From a checkpoint of a small image VQ-VAE: decoder activation relu, 9500 steps.
Rows from block 6 of the encoder of a small image VQ-VAE, named by matrix and row number. Each number is 128 + 32 x the weight over its row's rms, rounded and kept within 0 to 255. All counts start at 0. Numbers have three digits each.
After each channel's rows are labels from the 100 images, of 14848, where the channel reaches its highest value: "top examples" is what is common among them; "patch colour" is the nearest of a few named colours to the mean colour under the peak. Only what is clearly more common there than usual is listed. The data: photos of arthropod specimens (BIOSCAN-5M).
# pw: pointwise conv (encoder.blocks.6.pw.weight, 192x192x1x1), inputs 128-191

pw.169:092130129139107120145097179124112101120160055151164079140156101147124150085104138133139096146124107174165091115148121124133144123072134134073156176103140136104123156138152124120110154141214119
top examples: order Hymenoptera
patch colour: grey; brown

pw.58:142143114095141136121167119135131140107111111132119104199102070068084145098105137128177150114094145107147169156103109079152170117146108045121144119127184111116126125133098036159085117125100065
top examples: order Coleoptera
patch colour: grey; brown

pw.80:101210164092082101135129133099109000156114181088097162126132082065051126094122173107131086147108083133094137055120111172133126117130115127177119122151098116105118142145136077124079116138087106
top examples: order Coleoptera
patch colour: grey; brown

pw.40:110132178085144119093102132129102146112120079105149116102170135101121152252183134066122136194093153164140088125123171131099129082127123121067142131116109122120096140077114063128131130115074119
top examples: order Coleoptera
patch colour: pink

pw.163:116060174100145121116174123195147135109171122107077103135133171104126181203129138079132178156112125137121115086104218167148083102070118150167193155136118084136115090111146172161134100138120124
top examples: order Hymenoptera
patch colour: grey

pw.143:152138104123112057159079192145123080149122143124119174055120165141155099152163133137109107167124142074107118063099152214129111108147127098157117138103124172113159090210143155114135111122159141
top examples: order Coleoptera
patch colour: black; brown

pw.59:135119125096136058130117169120113138086135147141097117101097078127150160136106144083122139108053134158167101121117159116125130155143114118100114116108168125138119085085136124112130120086217135
top examples: order Hymenoptera
patch colour: grey; brown

pw.12:114090133113035140090116122138154052123173065114148163120090086107106156135144098105116177122107092130139116096094158095134107211134211150146153122115093131146119106196109103133096117066133134
top examples: order Coleoptera
patch colour: black; brown

pw.141:122162155113108145117137127160110152112123096119120090147136119132150104140136112001134148139072117065104123163107147160131149101143085189106130033160144102151143113164128081131158090088155127
top examples: order Lepidoptera
patch colour: grey

pw.1:120149157112113151123131107128120054103117047124124056155124096125128112125133137199109135143063115079155119140109140147125142124126119121211125088168132135126139156158129133138212116095127123
top examples: order Hymenoptera
patch colour: brown