Weights of a small image VQ-VAE.
Data: trained on photos of arthropod specimens (BIOSCAN-5M), 48750 training examples, 74.8 epochs.
Rows from block 6 of the encoder, named by matrix and row number. Each number is 128 + 32 x the weight over its row's rms, rounded and kept within 0 to 255. All counts start at 0. Numbers have three digits each. After the name is the row's rms in percent of the matrix's.
# pw: pointwise conv (encoder.blocks.6.pw.weight, 192x192x1x1), inputs 64-127
pw.0 099:130105199105115132085176163147115151093123073114039115153148121166148135168142118171145114149141114192139103106170108171102139172111080179121139113092107121112095149145134131094132114162158169
pw.1 111:144150085119144138120057118126135118156097163136126113127169130143122120158127127128105127140156134111111132100127139120109142129150164147133109116027113113000120120128136112142121135100088148
pw.2 102:150103187165128196180097081150133150146119135158149096158203097106142138103182097131134073080137112100100076124110179101148121140112171112153102154130114108134151161120138088132130059099127150
pw.3 131:127095116089138105099060138103118102108147125124120116101115131153107138138102148144140103135122117191119080126119137106128112158144124112099130094146109084164103092124185098120126096089255151
pw.4 090:114109155110054144157140102170144195152124107108169132125090112151196160112142154137137121109123138127176115105129137136144124116122129118129114146132136109188114110161123168116107108141095140
pw.5 109:113126097104221120127176148167118121110105088061116184099157144140116092094169103072122115115125148155088148122096114095146118095098088127166090109146140158116124112093112159082112130073120176
pw.6 085:066120134110131097107169073086086180095124096122111133117143121156132063122138114102135128105170073077140127093129091114110105132149093111154111135094171178104116125123148151161143046111123122
pw.7 086:136138143151168184091101125162083147115110164146126134109152140148142093129111126168156202082157170036139089104139149110085134085128127087131136138186106134116095122111143056154165130126129123
pw.8 097:111150109148100145211129096151118195128108141145140146165123150124156117139124114134108139106126128160118089165094101164163101120065117129113117137009138113099148157159130153152153129126084105
pw.9 104:127161101163149149200154150126111103133135120109136131150127114255090116132104108155157086113124094121131121104181170123080117130128139108092109105141100106133144223132073133121157138138227125
pw.10 085:146135111169096113089155154053179134152147130131127117128124133127110118045125130128146175123084138120124130109205160147120182143112109142148129112102082136121114175114151118181131121143107136
pw.11 096:091103131190153122167086096143174097129197194179106130138085174122096112148122134116123080127113128139166114078095117123108130138178121076086143104226060149132126099116123167138114146105178103
pw.12 085:058061082141096123111182161132138085046118180125162133179106101138182094118154128110172110117105159178149161137126123110127113159107098107125127111140126177119129131146120141185169118158062131
pw.13 109:110110043149140167081248192130131094120185130168112129160155129150105132112106098129136129089088123140125120147145136133134126125113142065100155136184153143105117117108158118073137109108110117
pw.14 133:118100098144088135149142101128103126112143087165075089143135112120125105087177135118066118117110147078085220109178127122116157138107112121179119100064085165128185130149137113128095152138140107
pw.15 104:131139044122137128123155016138123079140153170166096100097133151126129127111153125146099134127090119088148134119105120127119137115132140180134139111100123110176082139123115103105124094134126145
pw.16 110:075123143134096122115143173112177159130126132191165101008135105133090111075139115130218095126102096001193124111152114122168162140142127150168107097129108141135166114112122118132112154154119113
pw.17 109:121147144150110120095125171134163152141102139097133115150136118190168164134130201171138161161121102073133133064114161188170160122119139153148146087127091132118197123175104108116169129136121097
pw.18 083:079155163113113137155101136060104093147157118141094088141148129156153084183121125131086109115098130087093107098122137137137133106180134207134095116079118132005091112133119087130147143163076176
pw.19 100:144154120117131152172144107091167110127089149113131103133170166057152100132134168172135190151055147119141101187150089105143243154156164121213081148152174108121129129120133070131125117103123187
pw.20 079:112097137097071126187227114123145128196134141159116153152128053140061082184082089112048097109194120109081179099110115133174108127091110167153098130120193149118141145136160155128157150119109156
pw.21 118:143171168098140069100138118099143158215125145083078150089160161158054154111118104097157118109097107109092173091089121139132134088130129122126133127131150141104165113081135070128125147143115196
pw.22 102:142092076115110131139111130136168160141131156111178112121137115080132182130092140125110180129116151121141151173094127162134097128150145151152112132120187113119138022116255077115087097165022103
pw.23 106:162123182072114129138205131128139152146099134144054128157115090161059202138133195099124094085155158128112178169131210143122094102142123101100098119087111164122113101158150099128139145176094102
pw.24 092:141131143093144118137155140085120147090095129127135162094136186172081153135143218120160067108143154123182141121078142255140138152137104121113104087181171170090174107142153116094151157146126158
pw.25 096:108175120133118147168106095103110130130115137146159085114116063082130158125093141183142106145160101152130156186135132163163113144093094145061185139189110152173148113106139155107131107083099091
pw.26 088:127155186146091108162025044145075054148181125120111137115123150121187129128158157128150115125117129152137108095143127130134124102136166121131124126072096124131155138124128133067114207090078103
pw.27 120:191136129135130087124117097112094128173154107160163192250112135107197111130080109132157123118121123119103076114130115138241130171156121118099126129128162155111100168150150112095070124130124104
pw.28 119:109133034063182092190082130144123097168151081054077165082130128150019102059130124124104108138103119117119145162129115168146161157103110094140197171116109086112103131162140173120122159079131140
pw.29 107:099127039124033145167084029090140147139143154089109131109169128116151112025123117113114143125104120122117096130094131124112118117143124028150129129065113101165116133107149137145098127129149142
pw.30 128:119114123116137116127093107077128135104133146109085109098160128126155141132120122135122141138099131110092127181111123128098103123106083132129129125087089144136111123125130131173119104137116159
pw.31 093:153116064137095158154113137091120115119124185123208146199137101146171111128088115105126110115095132201053092127106140089185124207119145135115152112151152134148158126122110087165088184130166108
pw.32 107:167145068169160129171118113090115090149163159130123144102151095101065097117114110092153120179099131199131190161125106114145170117126103069133150129093116097112104122161137102138121158076175104
pw.33 109:126120011130172125180132113162102094175101106145131150144139148143124151123081102155101160118111169116097136126122106114155120136111094080090145131149108142119088083132172149157100143149174154
pw.34 094:037078149149074158129140145229188104095144145122083082096141126120113154139115110125213113080167150088112117133148109136175120101132147112128136189139129090138186148152134159104180088056135179
pw.35 104:091145122136124052137022136089164102151108122113129118072119152144049119193073145112127145095113143125107107123156155105095178160097154114095114108124090159144095121170124124078082143159065090
pw.36 087:029140124117122086107186233099181056181143106152109127132119153137141144139133088132165150114158125168126115086136108151139131116113167147147127153162121112100146110130127147077116116049145140
pw.37 099:128190107118156129131101151155081151163135090117171135114196146139106130135147174175135127166163122131125142203150164141074101123166128134110136150115106143126106186151114097154097095124152165
pw.38 110:132116177165170137129104137114076255140115131036140119106108109137149153133119133125124150123110147153145122138114117133142154110107134121136138140115119175142115126106121127100116123109109149
pw.39 092:146166147119082143111106112114197124070125115106072085105187130129117081108197158106147130151130131068132127162117114142153134135114101104062157100040101122178140134110127096125137058159138099
pw.40 102:176102097220080159123133096087111124176133176135155084040137142107124119140119112120145106172171173128129169103121099105106108128099105147109127076124110121135161138115149107211041098112126163
pw.41 086:138136122149168118076148121095135150139114157106158110161070127095160159143130132080155000121123131152133103110122107156138071255128192157145149115221190129147129115130133069171121121142135147
pw.42 102:147131104113085131158126146138131033116149103084078133117134135118131127163113118131124121146119130133158147126073115133112118143093130131137133111132140145149119134109119122147106104123135084
pw.43 091:100127136033121082121145129132085057152117124140165111143137110099164110146139158113052131157096098156118093116145145095130153116102178089159102158112157100138170148114122073097117113139148172
pw.44 106:122136085114167119130017163142041082114136153080115119130153137131129142168127123118065125132111135137117149120091124127120123118137162147136137127100152087025103118105123137091120068116165147
pw.45 092:114136129110156114115164142081159156130080102154162127073119154103167152108166092136119161180140174086158143127140129135141096115110129110124110152107127115131184096151094153096144122155129119
pw.46 110:137162109077149141089095119122162140106108100141148135085094155130121110140149177102113122115146113063114100100107170171111149183129157098120107129151203087158112146162145141089090151091108118
pw.47 097:086140104096133102148144143138176130129111086100185088142145149118090088127093156145160175131100074146110138119185073143140201119120158099167085132125089121115182140062127102133105112122165134
pw.48 106:167178117137085145133141149148151138116122115125147128111068122109138074133136111063124134145138155205159098163135118161124169152128158137147129167187125131166194122107163108113140165183074111
pw.49 132:152140162199133144150160145123111109120112130138102127155201131183098107129136137109133255088178105069127120124121158122105147037137105109061207139143097125145116160163139149117176148140118137
pw.50 101:125122026149170151097078186000072208147120122149048091110140153126139149127114115133113110168097151187090102129115122114131142109120147155152136146164137146144144121114128126131129199144154171
pw.51 122:061101059121119127112129137135134132109137145113149101139120138166120117172175105138210130143139144174156087174097110126131142153097109107153116143132154184153093095166109159139086110143083132
pw.52 090:099108078131170143138098165139132165100091133139116098100150112082069168152120110091085087207080106151094136138114146121110101091086132161186103154136094067127116158096146149075165075114134118
pw.53 103:019139141141132147109169115091086096108115131123193084168126167152105123146149131106105102148134136208088102138111125137123154155108127095159130085130109142100070147077133150146118000123149069
pw.54 116:106105156125119127169153066151132153161086134143125142166171140164109139157152226141148141110106107126112155126156202189166116158132123103100118145144187129132161124147106100138133078142180069
pw.55 129:138103166102116119138174121101148137100124139120090120196114114053099077147142109075082114127159172099106134168098093072099096135106136130128140108131153131150126089113192132120153122124086142
pw.56 107:105119111137162156113116168156158126116164119156144160144084106116144129178135147133143090076143112016165091092139123128121168131126073119115094141121116118139160121193123102127143170147168128
pw.57 091:115101157063120136125170085075197101138109128111129181085172115132090121145144115132103133163139156085095088135176158139158157115114145156115119144148147134155140128095131144214135179068153100
pw.58 119:167127255112143126081153095093130085112150106105024165138154103161125149101116161116184118106125158122135123144129131095101130112096139129151124140133176129166196137115137159100116114136083101
pw.59 104:142144118117163136129206108127129139077148144114219041139114149147129117102135107116138098255122121175108148095125093117161124101084124127133126148156103152111152112108111105085095191131148148
pw.60 092:152133135127145139095221085105134112121141161146168059106117139135148154106126149156131155237162157134138151075090107117132154117097097130136129109094100138128113147120090126073090102101118127
pw.61 099:086127094151193099109104107191154117149125152145255133163148096108167152151095152091137098148158154102109109135111147125129157073134122085145129146103074081102134126107115154141160118114110140
pw.62 093:164129119109125151127134146095213150143085080100129140153102112094123109122114225190145137138096144132137101114158147232152170100125145127137106141105146147134212115131161133120135131200125142
pw.63 107:114080163140159139000082134115115104121126127125132084162152109121117149151125162095113151128098142147115158119092113121094154105132094082141105112197128161130101160145169160130147159148054145
pw.64 089:102152118123102069150089115086155085107132128103077124069131106118111172107132086152067121175112160146112121139050134153172124092103132096108184147165178129089120148091119119066116117174065097
pw.65 104:164130118107063117111085149144126146151125133095122146110181148122126130108117092139084139136152123148128117092140111138135105124086137052132124136068113100084118147131127089138149120134100099
pw.66 106:109150107123124094126155083152101081063160146176141090101145132139132125090119037136122154129126083117090121101136082124121113174097146135147152149129116117162132132132152140146169150041136138
pw.67 094:097165129203092125137122115075137125117163159153147151132110150191159173140145171164125124096109137160066125094147151171097150142130116151139158171127163146118166141125128166144178127111132114
pw.68 090:158108121093071108115129148126173125123145097120185113121131091128116139093069128077116143116136118100194145094124214118143134087112092104082166146132101102142117143140085162136096143074119131
pw.69 100:152098097077087173150104126109113119193132119126135153113114106125101158125130131079062151173101132117109109124111154106136148099099109121125136110076060130126149137200144181155129085129115071
pw.70 102:144113084094145142071120128167144160117100163069152104069160106123136131146132151143170184199123128196171075128103104111181126136130141097134158099126131120137115102128161154099107145141102158
pw.71 079:117137173078126160174115061134138148172095102151188161142153118184124147128108156104057139079118183114084118130147141161122124086137110162115146186143115216124157089149133092096099102093111148
pw.72 105:067138000140116135137124109078000111147139129155136028108126134130121149073130124142086133178100137174127053151069106128146116126161153139147137102130154148132129115097112140100118095195096143
pw.73 101:096161134122109141131139116121128126111100132165134106067150105141140089085165142144168228109093145098113159122090124139149149090111123119133114137087110080129155117106126134105133138143131097
pw.74 099:155139106190116158132078150165148196137133083123135175173111106125142138145064122127105130081215105139219105127117150088209112126162111129082160151180184176120177132125106112140153193113144170
pw.75 099:124154140138131146134176101205162085155102139165069104147129122125125128095136170130155133103165144092066145115125121142134112113075137109130148116043142112208155128132126137123148146140135077
pw.76 096:084113101152100143125141158134141128213113129085147102158096100126038123146181150083119096135095127170119194229134106148188142099121148147089143104123137133151112086105125191104118071127062122
pw.77 103:116078157180146144144082058107134158129134171025118133066166162116062131164087143120081120118156094164109165119109139127137106072101084143091139101109198157145172142144183125097123151136124113
pw.78 117:110135040140166136209140107141121071123174139148102148167125160115137161122108119127135126138109125116136142111089095079116105111114137069127136115104120160152106127124211191149114122116182165
pw.79 110:099119111124193101174000146152117117151100137181179184157131137139126131103068165129111118091141107115107099125167139112148099149162136085111112136139126059136118114125100118127155193124146134
pw.80 093:073136064125100122148102061078086133119152058108095137131169130145107083158130168065132130117131127105128167126104140146135141091073122080113153117150223149176123106122100128114117135092125080
pw.81 095:040121179123164153105164104120123152135180141129133147099128145134100175137145123143141069118104106105142081104169093128099162183171055139122129140168113146147121127146122110163122136151154059
pw.82 084:146113126157085118232199153155136121127178143141115151161132143129152108122086119138131124192076137156131199127132113174119103137117101093168115096065127187119069104150127128096093169114131086
pw.83 081:128125194124117120047095094139156125119124133136077131106145094105118096175150167167143113160136163108157139081085143109110102055120132146132118129119125124132111137141163123105058165091074125
pw.84 106:129113186134175160087070133162126161148139176101097202126099138129138129000125144117121143104124148139110083149143117147122102102123072085117132112096131088125104146151118125124137128121083126
pw.85 117:142090031138160148218204140144110079133110138168121127145104166115143140104079120133147128122109156120150121128110104102066115103107107076158158142095119129135133119114197219147122085131171146
pw.86 077:147124131141143099108159063079134196140144184189114123108090151131120113122113145139103129149121140091122140122110123134137146115031099104177167101061093111176103115146118124114144170160160056
pw.87 096:182161157150136143198090096166086150162157126079104168082125144106213138159141110122151112189059150154098134146182137150169184128119111101102102128098087091151152098124148111126115059104141157
pw.88 097:151164106164129153130140168174178168125120157174151137150124107136155144147120079139121145137103113198153117109124058123091087084118198133165147121146092150133130129111132197159079154186141146
pw.89 117:177125081110125136174103054189166201125134112087104141145162136143116165236120150166145115114141111121150159144170115099125137165153102116128117115124098193132130113123112142174133081092114157
pw.90 107:175123223108095138158179116117146159162117166116046092199152110090096148114128082175073150151110143147118101106096136147184109118186143128152143118094137159125101149147137118059097062107109115
pw.91 090:206140143141089151127110188141089153145133142122119082120112168141135140070132088148044080131137118134081122141131101118174157120100119130100162188103075109182112111119150102114133159128099123
pw.92 098:150135116174067144130143143071095139122102156138145106115096127147158097158121122149114136140131139087147121159103117166210171167083098093100140074137125131165161129180123121136146087104146084
pw.93 094:139110128143099156144128063128144093141115126089147122122117092122111136122128110088162147136083106053127041069135093124156117120071095153093128135085138134111176066171179132128158154115137156
pw.94 096:106112122169112129142117101133108118129132186129126131109154166107104150116170164122121038066157109063083129085115059109137126104106110126110133129043099099108146172101136117134105142108098064
pw.95 101:112112164100129140089133144137125101127113096092116129090120119123137141187148103131106158180095149167159148145130148159140155137088138131144132128096119138145128132122126103133110080136102135
pw.96 117:151146146080155105110123111103101087195125081146129118125179143103069122135097102093113168144138156169140169150150092185101128140122048135076225162096126123150095125122154127080112137097155122
pw.97 105:161168142125148124129086164117143047138141106185071074169154133134126120084124158122097130099118143133097139142113148130125135116181147184116115122126129112069139126131120117121115125139137119
pw.98 075:127150096147109135096109151166155147120113128153129109102128138145180101158052167104165149096168102182203155144138105109131149108167107141095134126139142216110192174120142115107118142117117146
pw.99 099:115153112165136115126107075183116136091131128082053135186140116104153155146123110125139119120140138255097135160135124114163125097126111123126105106036111129156100136098118147219120073057127158
pw.100 111:131161084187138120137093151175140144137094120152112168147150118128111124133104152108125149065184120140157087135110155135173156111151148077099157167137169117108191111101129114153158169157132129
pw.101 091:129102092111052102234082095085144121106098088110158093119124142118133131079153130101139149123091146177116152126182129101126153194136154087126084127153119133163082133146123130154126118135155090
pw.102 105:155161138116132135089150133142115125151133115153131124193103155117160172112106071129115114129173124112105143097139096066158133133119133130104151118140091178065135161139152098081161118114125116
pw.103 084:082099138102123137111104125165096129092076119138158118130132100126117141105129142117048136132071173198155109182161135099149110088092141131152079115145151142097142123179147171166104166143135165
pw.104 088:068144062113034146068142128140116140168161147160082085131179106131119153033130110088117120125108116108120115106107146119091164145131086157136105139142156091040130133133131100078112120107179168
pw.105 116:152130111118153135131212136118097121103129153133194076092105135102166146119137108168110120255151139141120158134129136076096145087081114154150092118139125142124147115110110127138073061131140147
pw.106 098:073126128115143131118125120123112131088092162137132137139152133150255125116142156113136107110123113133148143115133103124117117155130101122145125090073124098133123140113122106166112102110089132
pw.107 083:111142101064082126067135056169144136111111097118154176170138159137132143149105191159114151133159125128168119086162134150114170102109113107077175177153120053115120115087135108122092156165147142
pw.108 091:144117152113131107055147100124120131133118142149130119153150125098163081123113145125158115114093107131150131091132055134126131122122180168095113147170105144126137138123171170163163119096082148
pw.109 115:133121082085161153150113122085143097066097104172094145119136120103132195108113132135105164119117154124127151128141160181115137126133109043128126080111103110130124116109218142130085129122193124
pw.110 087:164097036122117138151096070167193128097077113154082060091132125126112144036164142133131131136130147140143102128130113121172150097074081114101102136199137111145152133091105147127126157164157117
pw.111 103:189106131139163077138129131124139124134163103137043151124112101057085126134198100089152162135160104069107141169086123144153122132122181038153142128214138135120116133105138236123086152113218138
pw.112 084:153108182116143143163199148124114159120137082126059132125106133118153105137142167138196131151141131164149105114118113086088150148107108123132115112117140097134186116093113122199102129091156167
pw.113 089:163110076088121102118097124101147148116124098109125081109132116118095139135152123158101132120160126122095183201201187123108063137149123118134123136110125107084102131120128125141154140120107153
pw.114 086:089161138143084151121145120106180181070123150083093119104106137132132128131112125061189148080147103164208170122120146145127170150146137099118153128153134164099133128107124105097104137144131158
pw.115 079:093129069107176168135093133161121151137122188144230143156162102122081184100152094172130115100159137167125133097134143060216133119152100108129151118118148072109150112101096189151119164144139093
pw.116 106:116119137147087158141142139143104116121131134151131087146175136220147131154151134141137143095107183112134143105120130136131148182115114125112154125141130142124138149147149134118184127127095101
pw.117 119:145138119096133137136059094149137145108133152170110140151154111195102131164199158153089068190119146145109148123126081097140136109138127110152137115115140118152086145156107144115117125146178102
pw.118 092:160134182123161115180229194198125154131153165144117198147110081129089145164123097117130078100131114085144061092155101107165141113150115206160154128093095105115157118130138198150122148136198093
pw.119 106:104092126137109110098088131132053136159130163177148121111069101140082082102123110113101152148158102103110134125059146135125172149113123133111199134125143098106140128154110098098085162106132054
pw.120 091:114138145176114094112138086195025106079111195000139080119111141128133136121144102138173138108142132134108116123095121161139118106026114116115183131160168153099154122104118129122140126130146043
pw.121 083:163179081090102146171172197096204108092101096160094133136152164123203115116179143128084150130074130140100150129138177116186148189147147143109073076070146103127147105178114101128114116127133087
pw.122 097:123100149139146127106142128181093104120144107146094198139163142112152172168122143094095096148114113203143113144102125116116127117144155142155116111108186140087152150086134100138158045139101140
pw.123 087:088116078136171150116066196150141105118154188173069113123115136182099110116102139123142110140130137122111132123147123106099123159162131170111137112146106127113128118181151119188132157147157085
pw.124 118:147134038162094135212005118166145096151163173153064154157120136084155108226125128092180140179108124137139141127124122138134122108091141068125149122135134192145090132094141131147118149161159144
pw.125 100:145116052141098174104069195126116133121132151160117111113107109129126124141137137163157119118084103027094094166088151171109150140146107161149134097148075175114109140120130086152120115140138081
pw.126 095:167134119158146135067077126135138126129109157146159138093106112165099139171113154137129111121130158118102113146174069143165158108043118162088149180139186152145151098112152114123140081085128037
pw.127 107:133110076112163180151179086135128131076137081060171174171162102139109135129099163156163148060126126138152142166154154131091158125188128164106129136071052140164101111088134100163146054162111119
pw.128 092:137150132081052101207128114060155142135108191088058099113152138132122091141157124123118119133113119078083115131152133142124101111071121124132117136120184061151114147133142121162123140119118134
pw.129 104:147109153185069127124147179072182136099135121127167116112113118161122115111119145183115140125149156158131127139156143159099134100122107150110159153106093136094152081114123108158130206228110086
pw.130 099:113080125131102114137135119151093125130117128126107094142132119092210132102135160168149100150154115109098104142127146110154109132137121129157128123175113163141120140109124233164109145131114114
pw.131 104:151126102202163129134118149203152202155139086162189079109120116117131140158114150153127195041152154108167122144071144111138082068143155111102130125156150110131179100152133154130135161146115160
pw.132 104:171084149121000095160142064112100154146166144135111167149163126141149128097091140115096132124129139146125123171113121148121121117150143141124128144098117095000099125137127148107129080119122192
pw.133 102:099107136076102121120114112092113140141255175126114115152096159206147100144123134134120125145111119127094120111157109131120129092125137123094118120059154101134143122134123140131120122081000144
pw.134 112:112117160101133138149199159119158123150124139149089100112184105157101124141151123137152099128102108139157126189064120158146165143097187156211095156132151076126140127074105150091101097128148124
pw.135 082:075078138099055158197192104109138090120147147130149140074123114106153111136192150204149127128117132109115140143141067121131126128087116075196085144125151174148150105122143128183173145059122081
pw.136 102:141154121041129129090091121122127195099137142072127103158109105164056076116079107132155126121125091140146152147154111183126123165124189118108186107133116145106133114133117103094103179073129094
pw.137 106:129099143143100136124123138139157121071145166111131131092146125109110135107182157151141124147151112159131227165111114093097155164104170126103087163127080130150136115075118187133158140157156135
pw.138 106:129128111123128125129092102146096121152169127106133111060153168149146169082118156137156147137095167136116142160061122086098138089132044086108120135077133143085063115104120109228077144115116156
pw.139 110:153127120119103153121105110144121093155105143133122112153131097131106142087132183162181072083172161088119154163115160102125128143157132158110106133077103131154128114148137113111131116059075060
pw.140 108:176108141102083133104133113125108100144134119150141085056107113145186146122135151143174145173090117144088119136140172161131094144137148116103128105097089099080125146130105146155123071149141138
pw.141 104:093158127103090151131066156160151126120178047099130043135133126126097113101127136121060124149112138115146131108110145124109127140129138147116103137128123105137107141107120130130112205105147118
pw.142 094:119145171088123149093189156173116134111120128120108137123130108122104121163117168106074120082155132088138150093137146136092133125169123138121124128103127129106157127119123103121142080121176128
pw.143 109:131153044171194120132187113123154181082114138139122146148162127136191172138151151113114115067124114047168141118109123112102113154140097087171141068100148098179116118083104094132163113114117120
pw.144 090:138087104117112093120132149139167113120127163178145111152121066140163090105085162132138114127217115103177099074154073074145123098146129151117139133120121113126093140089133129146112114120111084
pw.145 080:158105144134126150118112093129078144153108119061057074244130129142150147044101098160136106142118162165092153085090158161206123175151090169166151105157146176115106140156124082117137089163078086
pw.146 089:160123147146127114130095117143172159148109151183095113198141115111214145143110150171078106100122142121094133102124131176114084138132134117144139134124136159119153125170116088112150165140055081
pw.147 063:137139076138130135102138066185098097171109140099131181124155159087137075124079098134110126123066159096092124142103111155141097100109159086103179128081135101125115126128091097088092060115142154
pw.148 100:116143130100095147132140163125118164058131089147161126083112105161130142120153063103156092177136066124143116115081115103160153180062155152139145155139074146155103151115074164109087139112133105
pw.149 081:144126144075094135118151149129083032183090141084151137115126134132116102156129104120157112165126156125155058076152119147143109136123136143107159124091155127111161068146135125060088116058147125
pw.150 097:132095107139044069133136058132108098115082120134132134103133150127125100158083115121190141114128094067190112097121130124081186135100089113111150126193088175140159147114155113103111108147149156
pw.151 122:159118033135176160146204143110133084095077191109110185099125172162159109174151054169150192104116108044102102126128154106107144134138111091116151149162156141163141147165168123161138112154212118
pw.152 094:102192107120147088121073084161108112147155138135135119097070112128113062082137112091103117158109122132111093142186133136109133126149149069201150137181146120127157126168108130182101104158160129
pw.153 082:162132100142169076153022138150071122128131114072143117166133135146124124123152166131130132103153141101084154151090117139133112100123135141121134097208155141172160130124129107107139094141124057
pw.154 079:124114123112156132105099089153140113165219202104103160108149121094169167137136096136087090154096130120121144122153097100165106113196158107098179160096102120148141146142146119163150079115105156
pw.155 094:144094116175162143144071169159112121188119125144104161144136140131064161164115142132148126063233101137139109106152124106146091122141112096116157130175164127112160117147116160079122183110129136
pw.156 094:071146021114185157095169091139101117115144136146197194157084112149150157158113180138189140090096093157111146121135150124140133127114133000126149085146098183139091117177144151229136137175170176
pw.157 079:140160124125125098129154189125234033147141125129134121121115126141117113019135149132132126119153170077111129112081112164140106106158128176142167106087197119179142129130115109206131113167135088
pw.158 083:140125127181075143084110203158147133128135123146136154107067116135131124184107108117136152128144048136189118102090110082097118174175107091141173155099115104075175147120136119089125176241113132
pw.159 088:159126115163129156110139173168185184115112154129156129100082092130159106141113123099139145106169138167212090120083147108156113157130141171076143150107149090117168149144148126108115156144053102
pw.160 110:093105150099123108079192142144214127125123068135146055208125098124161166105094095132153116166100107187186216126142138157126142109137121113131110107120120170102184118139148157124153104118125172
pw.161 080:113130209139168173084062115141103078106111152088080146118148146120138110135133128164096105143094109084173134122159127115140155089110148144152114117197156085130160142112120118139098122031132146
pw.162 087:144148125104014076182107154107029009132118137116099095142154128128103125069142137140083129147093121132104111121122152164134129118088128073136142092173117135190114129097130102121135124085128045
pw.163 107:155151150062176146026169120158122155069132111134103136143056128092127090154177174162105204179126126136132149139130135214134124104134118157151124126114120104121123124121142135135177134140169132
pw.164 072:123148112088115130153042120109105069090111125109131137191114111104166143126155157117057163150114125087102125138121106093119126080152132139108098102135102125067137118125123095148096136123143106
pw.165 113:108082167100126128095225095175149138130100141176108157183138139099161135232085157122090134028142125104146129131129137099137157136172122162109124117182137127056096140131131134160135074142129173
pw.166 097:083116129172125149105187000160198070140138136216103095100130124142123143074140085121120111125131119164123109119122111127156106130035119143128162129111155100153123114138126110138129099154167182
pw.167 103:094099076142176146083000134152109102155118194148160184150155133136141161123163137180131126128110107148140108143138128133126134115159109144118148150128167126081169132127116147194167090125154160
pw.168 112:179147164102149092153171000164126095110144144158115180129163103133131126101102105141124148186108128158159144145125112131130147114090158047159149122112069154104133128086120112163112110098155093
pw.169 097:101102239134163131087000124152179156141103156148078131131137151129157143175173110125121125212105133160101125108139104134113120102101137145116135117093123159141082116142148141185112109118076177
pw.170 102:105101130073093118146090108130076130103095101116085110185162121072148042159147111124160064127142141128115152114169164159092110226117126126165101107108109157080134156131145108109110109148073102
pw.171 095:139070152125120038124167112144149137156120135059121153115121133134121162087133119136166105087171142161164130193141087159191127144087120086157133117107122107151095136113119136114127127141135088
pw.172 086:083124138145161139133159178111128050091046150166164147139074102100186109201149118108110154145099142137121191151110107129149145100121075146099109105118125189107110141156115120224121144153041153
pw.173 116:125145155145136121178127125125110139100109149131115108139125123138128145121155123167143038052133093038167096127135098137166118225121095150209093133085161114144203151099113106132130113077091126
pw.174 097:155193141170093176142121174163088134142114106120145115120111148157116165169146189174141098085141114169164100092179147165144106098177118142150131130139133129168149158173140064129172150120147157
pw.175 087:072100118188173168029000077125164064115143128171186108142135116139120166091125127126134123172163136113107162091110137073116136104082102157120126133137139092120141114134127128136130125119108195
pw.176 082:117183131165121109166088191127188065119104094092129137045121128104065094175137143130199122140040140092122150144101144172152125146037121118181143167109115115138180166114071126127104153140122112
pw.177 124:150127133145132111101092137147161136157116074154139125117159143137081089125106105144167114097160116115158120108188141130132099127146150134134116069153145141106137100091109091097102155114130149
pw.178 071:127157087138124122130124124134095096075124148138146147118117128132128121150081071149032142223139145156124090069062124101128100104126114117135187146083112149086069155121107116055088145146153129
pw.179 090:151124117176135136133107150094085184119116089112170115112102122160049109120123166112100061113194102082103093111176108090120160073153108114112118126143101119090155118161115124095025154187123110
pw.180 096:107124097124081106162131145083129073084125107088137156134119107098119102080103138110104154118117139079086054161142044085179136144088104114114107125076096083154149127111100135090098121199108110
pw.181 100:166186211153187099128098156160226143123126064106211143114116125123107117000134152146094140135126095119123128118067110138128128122166163120109135125096165161203167157114120136161116113153129096
pw.182 111:152119114130171136115126090156105133111140137063065107179146139135165110149112122162155149165129133255079143126089109117148091127137116129110146132060131135133103127138133126156115012088121137
pw.183 119:164129119121111127097109063087140101142120158109099117253142137143138138124127106140098033160141156156090145123153126160096108192150082094154109149093098116139122136138108118114130099146151096
pw.184 120:103094119146148157156036115156115120141189107134102136187188169079106116142184185111110000132128098099105127147117084083125117236144116104160088147116161113121141126128102125132111108085164138
pw.185 085:191104200094070165206171072110106130127163127179107139120111154144167084133167112116146102153165147054198137119163120116065128133138102080135123121071088124109099109163125156217141174130167108
pw.186 106:120150102095113109124126108097088126133100126075122123108115096073137136086151145158184208154142108155156122149116082118120123067106029120116121141069099145123157149143140106198133130100157164
pw.187 095:075134116130143125123073131105151120114143158125144172057145217163117095106158158082173149138125091180135162180133068126085115181094162118115128140142178085103064132098101157110131125111105137
pw.188 093:171139177137098100202140121116130126146090128158096125134160106123140159073133133135113121116092140098152117085172158106158129093158086144105122118130131170112106135147127109107129108141144085
pw.189 113:093115000130122117129181153158115107026114116094220124100095121112169125148133111160138145211171126149138123122115117130147129111105151143164142150128143113087146128137109123132111107153120122
pw.190 110:138096113119101105062140124129073130109132147142158127094076109090074157111147130105166115141099137125166145112124130143144125134092078067094134117133155138126120151167174116119094105142123040
pw.191 088:128110125089211126137163095127102059222146117176190167171148107101110166048123172117096110062104106155080102128125148133149108117133165103154116155120125154154171153131154147071167201119137178